config = dict(
    encoder_activation='relu',
    decoder_width=256,
    decoder_layers=10,
    decoder_norm_position='pre',
    magnitude_pruning=0.3,
    warmup_steps=940,
)
Rows from block 15 of the audio encoder of a small audio captioner, named by matrix and row number. Each number is 200 + 20 x the weight over its row's rms, rounded and kept within 0 to 999. All counts start at 0.
After each channel's rows are labels from the 100 clips, of 14976, where the channel reaches its highest value: "top examples" is what is common among them. Only what is clearly more common there than usual is listed. The data: synthesized solo parts of chorales (CocoChorales).
# conv1: bottleneck pointwise conv (encoder.blocks.17.conv1.weight, 128x288x1x1, standardized in use), inputs 96-191

conv1.69,155,183,177,243,216,200,261,184,132,184,240,218,200,239,200,223,233,217,179,188,205,184,206,200,200,200,239,233,165,200,200,194,169,191,218,200,209,173,175,196,183,200,196,181,182,227,200,200,185,224,200,218,217,200,204,211,200,200,203,176,179,206,200,221,178,228,200,205,200,200,215,156,173,200,203,200,200,179,187,232,183,231,206,163,199,200,202,200,211,137,170,195,184,206,226,209
top examples: note D#5; note C#5; note F5

conv1.108,178,175,200,229,200,200,215,200,236,226,200,197,200,183,155,186,200,221,257,178,211,216,181,179,189,200,200,214,179,210,200,170,174,200,200,181,165,200,226,200,200,202,206,238,200,200,206,172,202,219,193,200,175,206,203,200,180,200,204,203,238,200,231,204,159,200,192,209,173,185,190,220,207,195,186,177,196,185,178,172,170,200,194,200,200,200,200,228,200,174,174,196,176,205,169,200
top examples: note E4; viola; note D#4

conv1.16,200,200,174,186,177,181,200,186,200,213,173,209,200,202,177,200,199,228,214,211,194,200,200,200,200,200,195,190,228,200,236,200,180,148,200,200,163,200,231,200,188,202,200,186,200,227,200,188,194,194,214,200,200,222,179,207,213,174,200,200,224,200,212,164,197,200,200,200,230,188,178,200,200,220,225,184,244,180,192,200,186,200,211,191,200,168,197,241,182,200,208,229,202,200,147,200
top examples: violin; note E5

conv1.32,188,200,216,207,219,200,175,205,190,182,192,200,211,184,215,200,200,200,200,172,249,209,180,196,235,200,193,212,169,224,202,227,213,200,238,201,207,161,197,203,230,200,168,226,217,207,174,215,186,174,200,187,183,200,242,209,152,210,210,184,200,222,207,181,238,254,216,239,226,191,237,165,198,181,200,213,239,183,184,218,200,200,200,185,182,185,200,200,200,200,211,200,172,219,245,203
top examples: note E3; note F4; note G4; instrument: tuba

conv1.10,200,202,196,210,218,224,200,200,163,200,178,159,229,200,224,192,200,200,200,172,177,181,172,205,204,177,176,215,237,191,200,182,217,209,200,200,183,200,219,209,154,200,200,200,200,160,200,200,224,200,200,192,200,200,200,200,194,190,189,220,200,229,220,189,200,238,200,237,200,200,222,229,204,195,160,200,172,200,173,204,194,200,167,200,200,187,200,200,200,156,180,192,200,200,203,188
top examples: note D4; tuba; note C4

conv1.27,166,200,205,182,222,193,176,200,201,200,169,192,177,234,220,183,195,200,216,200,200,201,229,192,225,178,171,226,196,200,200,185,200,199,200,180,171,171,211,165,154,200,200,194,165,189,200,259,194,231,217,167,177,219,219,195,208,171,214,200,221,159,200,199,206,192,217,203,200,200,200,200,200,186,196,225,193,217,207,203,224,200,200,222,200,189,205,210,237,200,200,187,190,194,223,167
top examples: note C5; note G3

conv1.44,182,205,200,193,190,210,200,200,201,200,200,204,216,188,215,171,200,200,200,163,164,200,217,200,232,200,197,170,168,212,208,200,215,200,254,192,184,168,235,200,188,184,219,200,189,200,200,238,174,226,200,200,200,200,207,200,155,200,200,204,202,200,200,200,216,180,176,184,178,167,175,200,200,200,214,200,213,200,195,221,172,200,200,220,189,246,222,200,203,181,200,212,226,210,169,200
top examples: note F5; note D#5; flute

conv1.83,224,183,200,200,191,218,200,178,200,200,142,200,199,239,201,200,212,169,200,177,200,222,227,228,229,219,200,150,192,200,200,195,203,200,173,188,193,206,187,200,200,200,138,221,163,209,200,200,217,200,237,200,249,200,200,215,200,198,220,239,200,200,177,187,202,229,200,200,221,189,155,200,222,243,200,215,226,243,193,200,200,199,189,200,191,236,214,184,180,200,200,241,239,178,184,200
top examples: note D4; note E4

conv1.115,184,188,200,185,200,200,225,175,219,243,200,170,234,200,200,186,200,200,259,221,200,183,226,169,234,209,170,200,233,194,200,209,200,181,221,193,263,214,191,162,200,244,170,138,229,200,200,200,223,221,181,189,200,198,210,187,200,200,200,212,189,194,229,204,200,224,246,181,169,193,229,200,163,207,179,200,200,200,206,200,200,218,190,188,200,200,200,253,200,200,200,176,200,200,178,149
top examples: note D5; note C5; horn

conv1.86,176,200,190,207,152,189,169,200,202,241,200,200,213,212,190,226,185,228,187,244,217,200,200,200,227,174,189,173,153,200,141,200,229,166,187,200,200,200,200,187,167,200,220,159,219,169,200,209,180,231,185,218,209,189,199,172,230,198,187,159,200,200,200,200,193,180,190,237,169,188,178,164,182,224,208,194,208,195,204,192,230,200,187,200,214,200,181,208,219,195,200,197,226,200,204,167
top examples: note D4; note C#4

conv1.97,162,178,173,200,181,200,200,223,211,253,176,200,200,189,198,161,225,200,200,181,216,223,200,179,200,212,200,196,230,204,200,212,188,200,200,200,200,200,196,233,239,211,196,231,177,165,162,167,200,167,208,198,209,159,221,214,197,200,200,221,226,202,200,210,169,189,200,169,180,167,200,209,183,200,239,158,178,203,258,200,200,188,161,187,216,200,200,198,183,176,204,211,188,173,200,197
top examples: cello

conv1.9,208,211,200,239,198,200,221,216,237,200,200,224,197,195,198,200,190,156,200,226,200,187,219,218,221,200,200,200,200,204,200,247,200,213,168,200,200,175,180,181,277,219,225,172,183,200,222,188,200,172,202,243,234,214,177,200,211,200,240,186,200,185,243,217,206,243,180,224,197,215,203,234,170,166,187,176,208,204,234,188,255,200,189,181,166,188,200,200,200,193,192,237,208,168,200,194
top examples: note D4; note E4; note B3

conv1.112,169,211,212,172,226,167,200,200,189,197,246,209,200,176,200,210,247,190,200,215,184,187,168,169,220,213,170,221,167,242,200,151,200,200,170,207,187,200,184,200,220,200,154,190,200,200,196,200,200,200,200,240,200,204,200,223,200,188,216,195,200,181,200,215,191,193,200,203,233,210,172,210,200,172,200,212,172,219,220,200,170,190,200,200,200,180,200,237,181,167,200,200,160,215,200,200
top examples: note G4; viola; instrument: horn

conv1.92,239,200,209,200,218,209,200,199,188,234,182,200,200,169,200,225,197,200,207,210,204,226,226,199,204,153,200,200,170,185,213,200,200,183,173,196,200,237,170,238,200,200,200,209,201,200,200,200,195,200,200,200,200,202,200,192,202,195,221,202,200,177,215,200,200,200,200,215,230,186,202,213,200,200,196,200,182,181,198,208,224,181,205,200,159,165,200,177,169,213,166,188,197,182,200,178
top examples: note A#4; note A4; horn

conv1.122,236,187,219,227,203,240,239,198,200,193,200,200,248,168,158,200,201,200,172,200,256,200,218,184,222,183,184,197,172,189,217,210,200,219,200,200,205,194,201,205,224,200,222,244,179,200,200,178,194,225,200,200,209,200,220,200,211,196,227,190,200,206,175,189,200,227,200,207,200,173,185,218,200,180,243,234,191,207,167,200,203,159,200,186,196,260,196,228,190,163,200,200,218,179,195,173
top examples: tuba; note C4; note B2

conv1.60,161,182,199,216,200,185,200,200,227,228,236,228,199,175,207,200,236,242,184,200,186,200,200,223,230,233,195,156,215,196,209,200,243,158,222,224,209,188,200,184,181,200,200,207,168,200,200,196,204,179,200,223,190,200,226,200,200,183,195,171,180,233,223,200,182,143,182,210,197,245,178,176,194,226,185,186,200,200,200,187,200,180,173,221,181,164,166,225,178,207,203,160,208,200,200,219
top examples: note C5; note C4

conv1.56,194,179,178,197,200,200,163,187,219,200,227,155,195,207,210,200,230,215,256,211,182,219,200,200,206,164,200,200,172,190,200,200,200,159,185,159,173,196,224,237,200,200,200,200,196,233,200,221,193,200,217,209,244,230,187,200,200,244,182,188,234,184,200,219,214,255,226,214,202,197,169,200,200,200,159,181,183,191,204,200,198,172,215,172,197,200,174,195,183,196,233,200,200,194,227,213
top examples: note G#3; note F#3

conv1.70,200,200,189,233,208,193,200,171,178,220,195,159,200,166,199,248,216,239,258,200,200,238,240,200,153,215,238,203,200,198,223,211,169,198,206,200,200,200,192,200,200,200,229,200,220,174,228,188,215,200,217,200,200,150,217,189,226,200,214,174,200,241,200,200,189,158,200,200,175,200,189,208,220,211,158,200,229,209,222,207,200,190,215,224,200,184,182,198,200,219,212,200,200,210,189,239
top examples: note F5; flute

conv1.15,226,200,200,200,191,224,245,195,180,230,186,179,171,216,180,200,185,197,200,209,212,190,200,175,177,184,179,283,233,205,200,176,185,207,200,217,200,200,200,185,203,212,200,188,200,201,200,204,182,194,175,210,200,200,200,216,178,207,243,181,183,200,201,191,166,267,189,194,207,200,200,207,219,193,197,175,200,200,180,191,217,200,178,205,200,173,208,195,200,169,188,207,199,213,221,191
top examples: note G4; violin; note G#5

conv1.24,233,230,217,209,203,212,205,200,200,172,200,200,200,219,200,230,155,210,226,211,198,200,247,200,171,197,214,234,235,197,191,200,182,240,184,179,182,255,182,200,200,188,200,191,155,200,212,247,196,200,200,200,194,192,200,221,206,198,232,189,246,222,172,200,191,200,206,199,200,200,210,198,200,195,212,220,239,175,225,200,166,222,203,185,200,187,200,176,200,223,200,200,235,228,191,214
top examples: note F#4; note F#5

conv1.8,202,200,200,198,190,186,175,200,200,222,173,152,217,218,200,200,176,200,200,211,206,200,219,200,194,200,200,142,186,200,220,188,186,200,180,228,244,225,210,170,200,183,213,200,262,224,210,200,200,225,181,218,200,185,213,200,200,200,174,200,194,206,203,191,191,192,200,173,200,200,200,193,167,205,203,178,240,200,192,258,200,200,200,209,203,173,200,235,200,165,188,163,177,200,200,200
top examples: note F4; note D#4; trombone

conv1.59,190,216,178,223,216,200,184,230,200,219,254,200,187,186,205,192,221,200,200,158,197,200,200,215,184,248,220,177,258,177,218,200,200,244,151,175,204,200,232,168,240,153,155,179,183,186,188,181,200,202,215,228,185,200,184,200,200,206,185,200,200,192,194,212,173,215,227,200,200,200,233,189,202,178,174,223,216,209,217,189,200,200,200,181,200,200,184,205,222,178,200,192,174,200,200,200
top examples: note A#4; instrument: violin; horn

conv1.111,200,203,200,200,204,200,214,200,233,200,216,177,209,164,207,163,148,241,208,185,200,234,184,212,200,186,182,176,171,211,200,158,200,200,183,225,200,172,205,219,200,191,200,200,205,192,197,183,200,215,200,189,197,164,185,176,200,180,204,219,221,200,200,200,200,213,200,226,200,169,153,190,220,200,234,216,228,193,223,178,180,191,194,225,200,200,200,203,183,211,200,165,226,200,205,166
top examples: note A3; note G3; tuba

conv1.125,179,200,207,206,179,158,200,200,200,200,275,225,229,198,200,246,200,204,213,260,200,199,200,211,200,210,200,191,200,225,173,274,200,194,200,237,200,200,200,200,156,194,185,200,200,213,204,219,211,178,196,200,200,231,200,212,200,229,200,188,238,200,161,200,265,191,197,203,201,200,180,159,200,200,168,176,189,200,208,236,201,200,200,201,183,206,220,172,200,187,203,200,209,177,200,204
top examples: note A#4; note D4

conv1.118,200,229,203,178,249,180,224,200,200,200,155,200,183,150,200,209,200,178,181,199,211,186,194,172,180,213,157,200,186,175,200,214,181,200,224,213,200,207,173,191,200,200,206,175,200,224,206,227,213,216,200,163,200,219,200,174,219,194,214,206,212,202,184,220,200,200,239,200,201,203,200,201,241,187,229,210,197,200,200,210,200,210,177,184,156,200,192,210,185,172,264,178,200,200,200,200
top examples: note A4; clarinet; instrument: flute

conv1.66,195,200,174,200,214,210,201,200,228,194,185,169,200,200,200,152,200,200,182,145,200,197,198,200,193,200,200,162,210,219,173,183,217,200,202,218,202,200,177,164,254,194,200,229,201,185,200,199,200,169,200,216,196,212,211,184,181,189,175,200,240,200,186,181,182,200,157,200,200,172,238,226,200,152,211,171,218,184,232,200,190,200,200,195,208,152,200,269,235,185,153,200,200,210,226,219
top examples: note F4; note F#3; instrument: viola

conv1.67,200,189,216,200,208,194,193,196,225,200,228,163,196,216,200,244,200,200,184,248,161,200,176,200,236,198,248,224,213,180,181,206,200,200,184,180,184,226,183,200,198,200,190,200,176,182,148,199,235,211,210,200,221,200,167,190,224,191,220,193,201,232,200,173,188,223,234,242,200,227,200,184,208,209,200,243,165,208,208,199,200,191,173,187,207,206,222,183,236,211,162,180,194,181,189,200
top examples: note D5; tuba

conv1.0,216,224,200,245,200,200,201,200,200,256,200,200,218,200,211,200,175,240,239,220,232,200,212,202,200,163,200,151,200,200,223,200,200,190,200,180,168,200,200,219,163,203,200,184,197,200,224,179,213,200,200,186,200,245,217,174,187,171,248,206,196,200,200,200,200,186,200,200,173,200,197,226,201,206,220,236,167,200,191,161,200,200,217,213,200,218,177,200,200,200,239,200,200,199,232,224
top examples: note D4; clarinet; note C#4

conv1.54,184,200,168,208,210,186,230,197,212,190,200,175,225,243,200,200,226,218,200,204,202,200,232,200,198,233,193,189,227,194,195,239,200,229,239,200,200,200,200,200,178,211,218,180,216,200,173,200,213,200,220,200,190,225,200,187,188,220,200,200,200,186,177,247,200,200,168,207,187,220,171,200,200,211,188,172,200,200,220,193,229,215,182,200,192,224,196,200,193,168,183,179,195,200,183,195
top examples: note F5; flute; note A#5

conv1.127,186,200,200,165,176,196,227,200,222,200,210,200,189,193,203,200,197,211,181,205,253,181,211,172,200,200,179,199,200,188,200,206,200,171,220,200,200,233,200,230,200,164,169,200,169,187,226,206,178,200,181,186,199,197,184,200,223,200,187,179,200,209,182,170,200,186,200,200,225,241,200,221,246,200,234,203,206,219,227,157,200,156,200,200,193,150,200,175,218,200,200,200,222,224,209,216
top examples: note A#4; note G#4; violin

conv1.14,200,200,227,229,199,191,176,214,175,178,200,200,221,209,180,236,200,154,212,174,169,200,187,200,159,166,200,200,168,196,187,200,200,194,200,189,200,200,200,200,210,261,183,195,189,231,200,191,191,200,226,167,195,200,180,217,163,181,206,211,169,200,221,200,183,197,181,200,200,200,232,200,206,200,186,200,177,232,196,172,168,176,216,142,242,178,179,200,200,200,212,194,218,200,196,225
top examples: note D#5; note C#5

conv1.124,224,200,200,236,200,172,182,203,187,160,171,205,190,200,200,212,200,212,189,185,200,205,177,200,208,225,200,223,200,172,178,200,181,162,245,207,200,200,175,200,201,165,220,232,200,225,200,208,213,200,200,173,173,210,200,208,161,186,200,167,229,200,177,200,200,184,212,207,235,200,226,223,191,200,200,218,230,200,217,220,200,181,192,233,200,200,165,200,200,152,175,207,233,200,220,182
top examples: note F5; note D#5; instrument: flute

conv1.22,218,174,200,189,225,222,200,200,200,200,168,199,163,166,198,214,200,200,200,176,200,227,200,168,210,209,242,269,200,206,172,189,179,187,176,197,200,252,200,200,219,200,200,200,171,212,193,230,200,215,150,200,211,200,200,239,201,219,185,190,160,211,211,203,200,245,200,193,211,185,191,173,222,200,204,185,200,198,179,243,200,200,200,200,191,215,164,217,200,144,183,194,178,210,202,184
top examples: note G4; bassoon; note A4

conv1.64,200,145,175,200,200,260,206,198,200,200,191,200,189,169,179,270,197,209,181,230,220,200,213,227,212,168,200,186,205,183,204,200,173,226,200,235,216,199,214,186,162,212,159,200,167,230,200,243,200,222,171,200,187,189,196,200,200,220,200,200,195,207,215,200,190,200,178,231,200,175,200,220,222,200,209,216,204,216,200,200,200,200,172,185,219,200,229,200,167,216,161,208,200,200,200,192
top examples: note D#4; note F4; note G4

conv1.21,176,227,165,200,212,210,200,189,200,160,188,201,200,245,242,200,200,216,186,175,184,200,230,243,205,200,200,217,217,179,144,200,200,172,168,200,200,257,222,180,198,215,200,223,200,185,200,190,200,249,200,200,210,205,178,187,183,189,217,200,185,200,197,183,205,219,200,202,202,200,200,203,226,197,171,211,200,183,154,212,205,165,175,211,193,238,200,238,160,194,200,200,200,205,172,200
top examples: note G#3; bassoon

conv1.63,200,223,183,179,216,200,246,200,189,200,209,200,200,169,196,196,216,206,186,200,181,200,153,198,174,184,195,227,181,200,200,200,200,185,200,226,219,200,189,187,201,200,185,166,160,194,226,237,207,200,200,199,187,200,202,209,200,195,200,200,261,203,207,200,204,197,171,213,200,200,206,200,189,225,230,200,166,204,192,208,200,200,177,200,162,195,200,222,172,200,200,217,234,190,151,227
top examples: cello; note A3

conv1.90,200,205,218,200,198,191,229,200,170,240,200,219,200,200,174,224,200,263,222,184,232,192,200,200,200,218,200,160,173,221,192,220,200,182,200,200,169,227,193,213,162,159,245,172,177,200,216,177,228,175,200,200,200,182,200,198,200,210,225,200,200,246,220,172,200,215,145,184,224,210,200,245,220,219,205,200,200,200,204,200,200,189,220,222,200,221,201,192,200,200,177,183,213,200,168,200
top examples: note A3; note G3; instrument: cello; note F3

conv1.30,200,163,231,221,223,194,200,175,200,230,200,194,210,204,200,191,211,213,205,200,200,167,205,200,186,200,200,230,172,200,174,200,204,177,175,200,210,171,168,212,214,200,241,177,200,220,205,197,200,223,200,220,200,193,219,193,193,200,188,205,200,200,186,195,238,200,200,200,179,164,204,192,200,186,180,200,200,200,188,210,191,224,239,200,203,250,200,200,194,200,201,200,227,200,201,200
top examples: viola; note C#5

conv1.47,174,217,186,183,183,175,205,213,172,200,209,173,200,259,186,200,233,200,187,201,187,213,200,200,187,209,200,204,245,193,185,200,199,198,218,192,236,200,206,216,200,178,164,200,168,200,182,200,219,184,200,182,212,221,200,200,224,174,199,200,216,162,198,157,217,200,164,200,200,225,202,214,183,175,200,230,178,200,190,200,200,175,238,200,203,200,200,154,240,161,200,213,200,215,171,200
top examples: note F4; note E4; note D#4; instrument: viola

conv1.23,207,183,221,200,197,169,214,207,161,219,200,226,208,201,168,200,173,199,195,203,194,210,207,200,156,199,170,165,214,218,211,179,231,200,195,180,199,178,224,236,246,188,200,192,200,132,183,210,188,200,200,224,172,210,163,170,192,183,200,200,210,168,196,200,221,200,220,213,243,213,205,201,215,200,200,236,219,218,200,260,200,168,200,218,200,223,192,206,190,226,162,181,200,239,222,158
top examples: note D4; tuba

conv1.123,279,200,212,200,176,227,200,229,171,198,186,191,218,217,232,220,200,177,192,212,225,168,194,178,207,177,176,200,230,224,200,175,172,215,200,207,202,188,190,228,200,158,182,193,200,200,178,200,168,200,200,200,182,148,219,194,221,188,199,209,221,204,225,200,177,199,163,217,200,236,166,173,200,215,200,192,206,184,210,220,178,211,198,237,171,202,165,195,200,229,234,218,218,163,146,200
top examples: note C#5; horn

conv1.102,188,184,208,209,205,173,252,185,190,172,154,200,200,200,200,236,178,217,190,200,231,179,220,200,200,243,188,168,200,203,193,217,200,146,200,200,198,200,200,205,200,200,216,209,147,200,182,186,226,203,186,200,176,172,185,197,191,214,215,231,200,200,173,173,200,156,200,168,185,233,196,200,200,191,200,202,204,200,189,173,229,211,268,200,200,234,200,183,224,206,204,240,200,241,175,196
top examples: note A#4; note F5; note C5

conv1.42,139,200,179,204,200,200,193,166,213,189,207,175,200,200,217,210,200,213,170,223,215,178,180,188,235,196,217,220,189,239,200,201,241,203,200,200,183,200,194,200,200,251,205,226,236,172,200,200,182,200,200,225,151,200,217,184,188,181,190,218,200,185,184,220,195,203,200,171,168,178,200,150,200,200,200,200,200,205,175,172,193,216,215,187,200,217,200,200,200,200,179,206,200,200,207,200
top examples: note D#5; note F5; note D3

conv1.72,200,175,200,221,200,200,207,174,173,189,200,200,205,205,200,198,227,215,181,200,201,200,278,200,195,231,183,186,175,185,187,200,168,202,200,200,221,187,200,200,200,189,264,200,200,188,200,203,184,195,200,189,210,227,187,190,200,218,257,232,217,200,200,200,200,212,181,184,200,200,171,200,200,200,190,226,200,237,202,200,207,204,219,187,221,241,237,200,171,190,211,228,221,200,200,200
top examples: note C#5; note C#3; note B4

conv1.76,162,222,217,157,200,177,209,200,200,200,192,151,185,189,187,183,178,214,200,200,163,223,200,200,170,238,230,221,200,175,200,200,200,228,240,200,147,162,185,200,200,200,180,200,181,199,225,200,200,200,194,240,200,194,200,189,229,180,200,215,188,208,184,230,238,174,192,187,190,200,200,200,242,197,208,200,227,191,210,200,171,195,169,186,168,200,200,180,196,200,203,217,203,196,247,200
top examples: note D4; tuba

conv1.25,200,222,200,232,200,213,194,226,200,179,188,200,180,180,185,203,182,165,165,227,208,186,223,200,200,189,209,200,240,166,200,165,213,217,173,197,173,220,200,202,193,200,220,190,200,182,200,229,153,193,224,200,231,200,200,210,189,186,189,228,175,189,192,206,200,206,212,200,200,234,206,179,166,246,181,245,204,234,200,200,193,209,164,175,171,188,190,200,217,221,200,190,229,166,221,198
top examples: note D#4; viola; note C5

conv1.34,240,200,171,206,200,200,200,200,170,200,194,256,240,200,200,199,200,179,189,200,200,200,174,223,202,200,198,177,212,179,194,267,191,224,233,207,200,200,200,205,155,188,192,245,174,200,227,217,196,194,216,200,203,153,200,180,200,200,222,190,200,185,224,235,214,180,184,262,200,164,184,222,200,247,200,238,200,215,183,200,200,200,215,228,200,180,233,233,208,151,200,200,181,215,201,150
top examples: note D#4; note D4; note B3

conv1.119,200,160,186,200,221,231,246,200,221,200,219,173,228,193,200,241,217,223,155,200,193,216,200,171,195,200,193,250,205,187,200,189,173,200,201,200,200,193,226,233,224,200,177,182,210,175,228,200,199,187,207,200,197,200,226,200,203,198,180,196,200,166,200,163,195,227,251,200,201,219,193,200,200,169,190,211,218,200,226,200,185,200,200,200,183,200,200,206,168,200,216,212,225,205,200,200
top examples: note G4; viola; instrument: horn

conv1.33,178,200,213,189,196,240,167,172,181,191,195,200,177,160,189,218,234,225,162,230,200,205,187,200,226,201,229,243,200,200,191,222,187,189,180,200,181,188,192,200,248,254,191,188,208,170,220,181,212,200,225,229,200,190,218,222,200,220,213,200,179,180,200,208,200,192,203,189,200,199,174,178,200,200,200,196,200,200,200,204,198,204,177,189,200,179,185,212,222,185,230,178,161,229,178,200
top examples: note G4; note B3

conv1.93,216,202,196,196,180,186,200,193,230,200,174,179,180,200,200,204,204,233,240,181,227,200,182,163,200,204,200,150,179,217,190,191,200,218,211,200,222,200,219,200,200,200,192,188,213,160,223,223,214,194,230,174,220,243,200,219,216,227,200,158,192,232,180,191,200,151,200,177,158,200,200,186,208,224,181,180,184,200,236,200,228,200,263,200,236,201,200,179,223,211,234,176,175,202,200,200
top examples: note E3; tuba

conv1.81,200,200,200,200,240,216,231,199,209,200,225,188,172,196,209,226,200,200,200,200,213,218,200,201,177,200,200,264,215,200,200,192,216,193,200,195,205,204,200,193,193,213,198,191,177,200,162,179,219,202,199,235,200,200,236,185,182,200,200,200,175,228,210,185,200,200,240,203,200,163,213,177,200,200,200,188,200,223,202,214,200,200,225,175,200,194,233,210,200,200,160,200,206,198,200,179
top examples: note G4; note G5

conv1.39,202,175,171,183,196,234,193,213,226,163,200,171,202,278,183,200,208,200,241,182,173,178,200,185,202,203,215,200,228,200,234,185,200,232,200,185,235,220,226,209,252,200,184,166,185,239,200,202,206,200,201,196,185,209,200,184,200,210,162,168,179,200,200,181,230,200,200,171,212,210,200,215,200,194,200,190,200,209,204,183,210,200,187,148,200,200,214,200,201,200,215,200,174,203,178,210
top examples: note G#3; tuba

conv1.3,152,200,200,202,221,185,207,180,200,205,224,177,173,181,200,224,200,245,143,194,200,200,231,173,200,189,186,333,236,200,200,200,218,173,178,200,200,200,200,176,221,221,191,214,200,200,200,181,215,206,213,231,198,200,204,215,200,200,230,226,200,200,207,193,201,200,237,213,202,200,174,201,179,176,209,200,200,184,194,200,220,200,205,200,210,208,208,216,190,200,173,184,206,200,200,193
top examples: note G4

conv1.121,215,259,200,180,200,233,154,214,198,200,222,200,196,200,200,200,242,200,200,238,187,200,215,219,200,226,181,273,214,190,198,222,165,200,202,187,246,163,214,207,220,200,185,173,214,200,173,193,200,200,203,200,203,200,162,182,195,230,174,200,200,196,241,200,218,200,227,212,200,200,182,167,196,194,179,169,200,215,167,170,188,200,200,209,200,185,200,157,191,179,212,196,178,195,204,175
top examples: note F5

conv1.126,168,164,200,200,163,183,187,220,149,201,200,200,201,200,200,200,200,208,212,179,200,160,211,198,180,201,194,197,200,193,162,200,188,224,200,200,200,196,169,163,214,204,218,204,215,152,200,156,200,224,192,200,202,231,217,229,179,178,189,184,200,200,200,186,200,198,236,204,219,171,200,200,200,164,200,223,200,180,200,200,248,195,182,214,200,200,200,200,175,201,182,167,200,200,227,242
top examples: note D#3; note E4; instrument: cello

conv1.1,212,259,171,176,198,197,200,200,202,200,226,200,205,200,200,184,200,181,200,187,244,167,211,235,193,185,210,228,209,200,200,200,189,200,247,200,200,188,200,147,200,203,189,212,179,168,200,185,188,200,200,165,200,200,210,207,181,204,225,200,194,213,237,200,200,177,222,205,209,200,200,172,200,174,171,217,200,241,200,193,200,200,200,223,207,200,219,200,193,153,179,237,187,188,189,210
top examples: violin; viola

conv1.46,200,224,212,228,200,200,183,194,208,159,200,195,200,179,200,182,200,243,200,160,224,200,222,200,211,211,200,160,200,178,200,213,209,201,200,158,229,200,216,200,223,200,172,182,234,245,189,238,189,179,204,207,174,233,200,200,168,222,192,200,164,189,204,189,182,200,187,209,209,171,200,230,182,200,200,181,200,200,190,174,184,170,185,187,200,216,174,200,193,199,169,157,223,172,225,150
top examples: note C5; horn; note A#4

conv1.106,200,201,204,200,200,183,200,200,200,179,216,200,190,234,221,200,181,193,200,203,200,200,228,200,219,200,200,177,216,200,170,221,200,193,228,200,200,167,200,205,174,200,210,240,221,201,216,200,200,176,172,200,162,200,200,200,179,200,208,200,179,192,200,188,211,200,248,200,190,200,200,200,240,208,200,160,197,217,204,231,186,180,211,200,200,176,200,210,238,168,216,212,200,200,196,197
top examples: flute; note F#4

conv1.65,200,212,191,200,209,200,158,200,200,233,214,199,179,173,179,188,200,222,200,235,200,202,195,200,173,226,193,224,192,170,212,180,188,200,208,175,215,207,204,186,200,198,200,200,191,177,200,173,187,200,204,217,200,203,200,193,193,165,181,206,186,173,163,181,217,219,200,222,162,200,200,222,200,168,174,177,176,200,238,185,189,200,200,168,170,208,200,200,200,200,192,188,247,190,218,176
top examples: tuba; note A#4

conv1.88,184,189,206,200,173,260,250,173,200,167,214,180,182,289,216,200,200,192,200,200,195,180,222,200,200,195,200,200,181,202,236,200,162,150,200,217,216,174,183,147,186,200,157,200,201,170,167,184,213,200,217,167,188,228,186,200,229,203,173,189,199,182,236,200,190,200,200,212,200,177,192,200,200,200,200,200,200,214,226,211,200,188,222,220,200,162,221,166,176,182,200,218,200,200,203,223
top examples: note A5; violin; note G5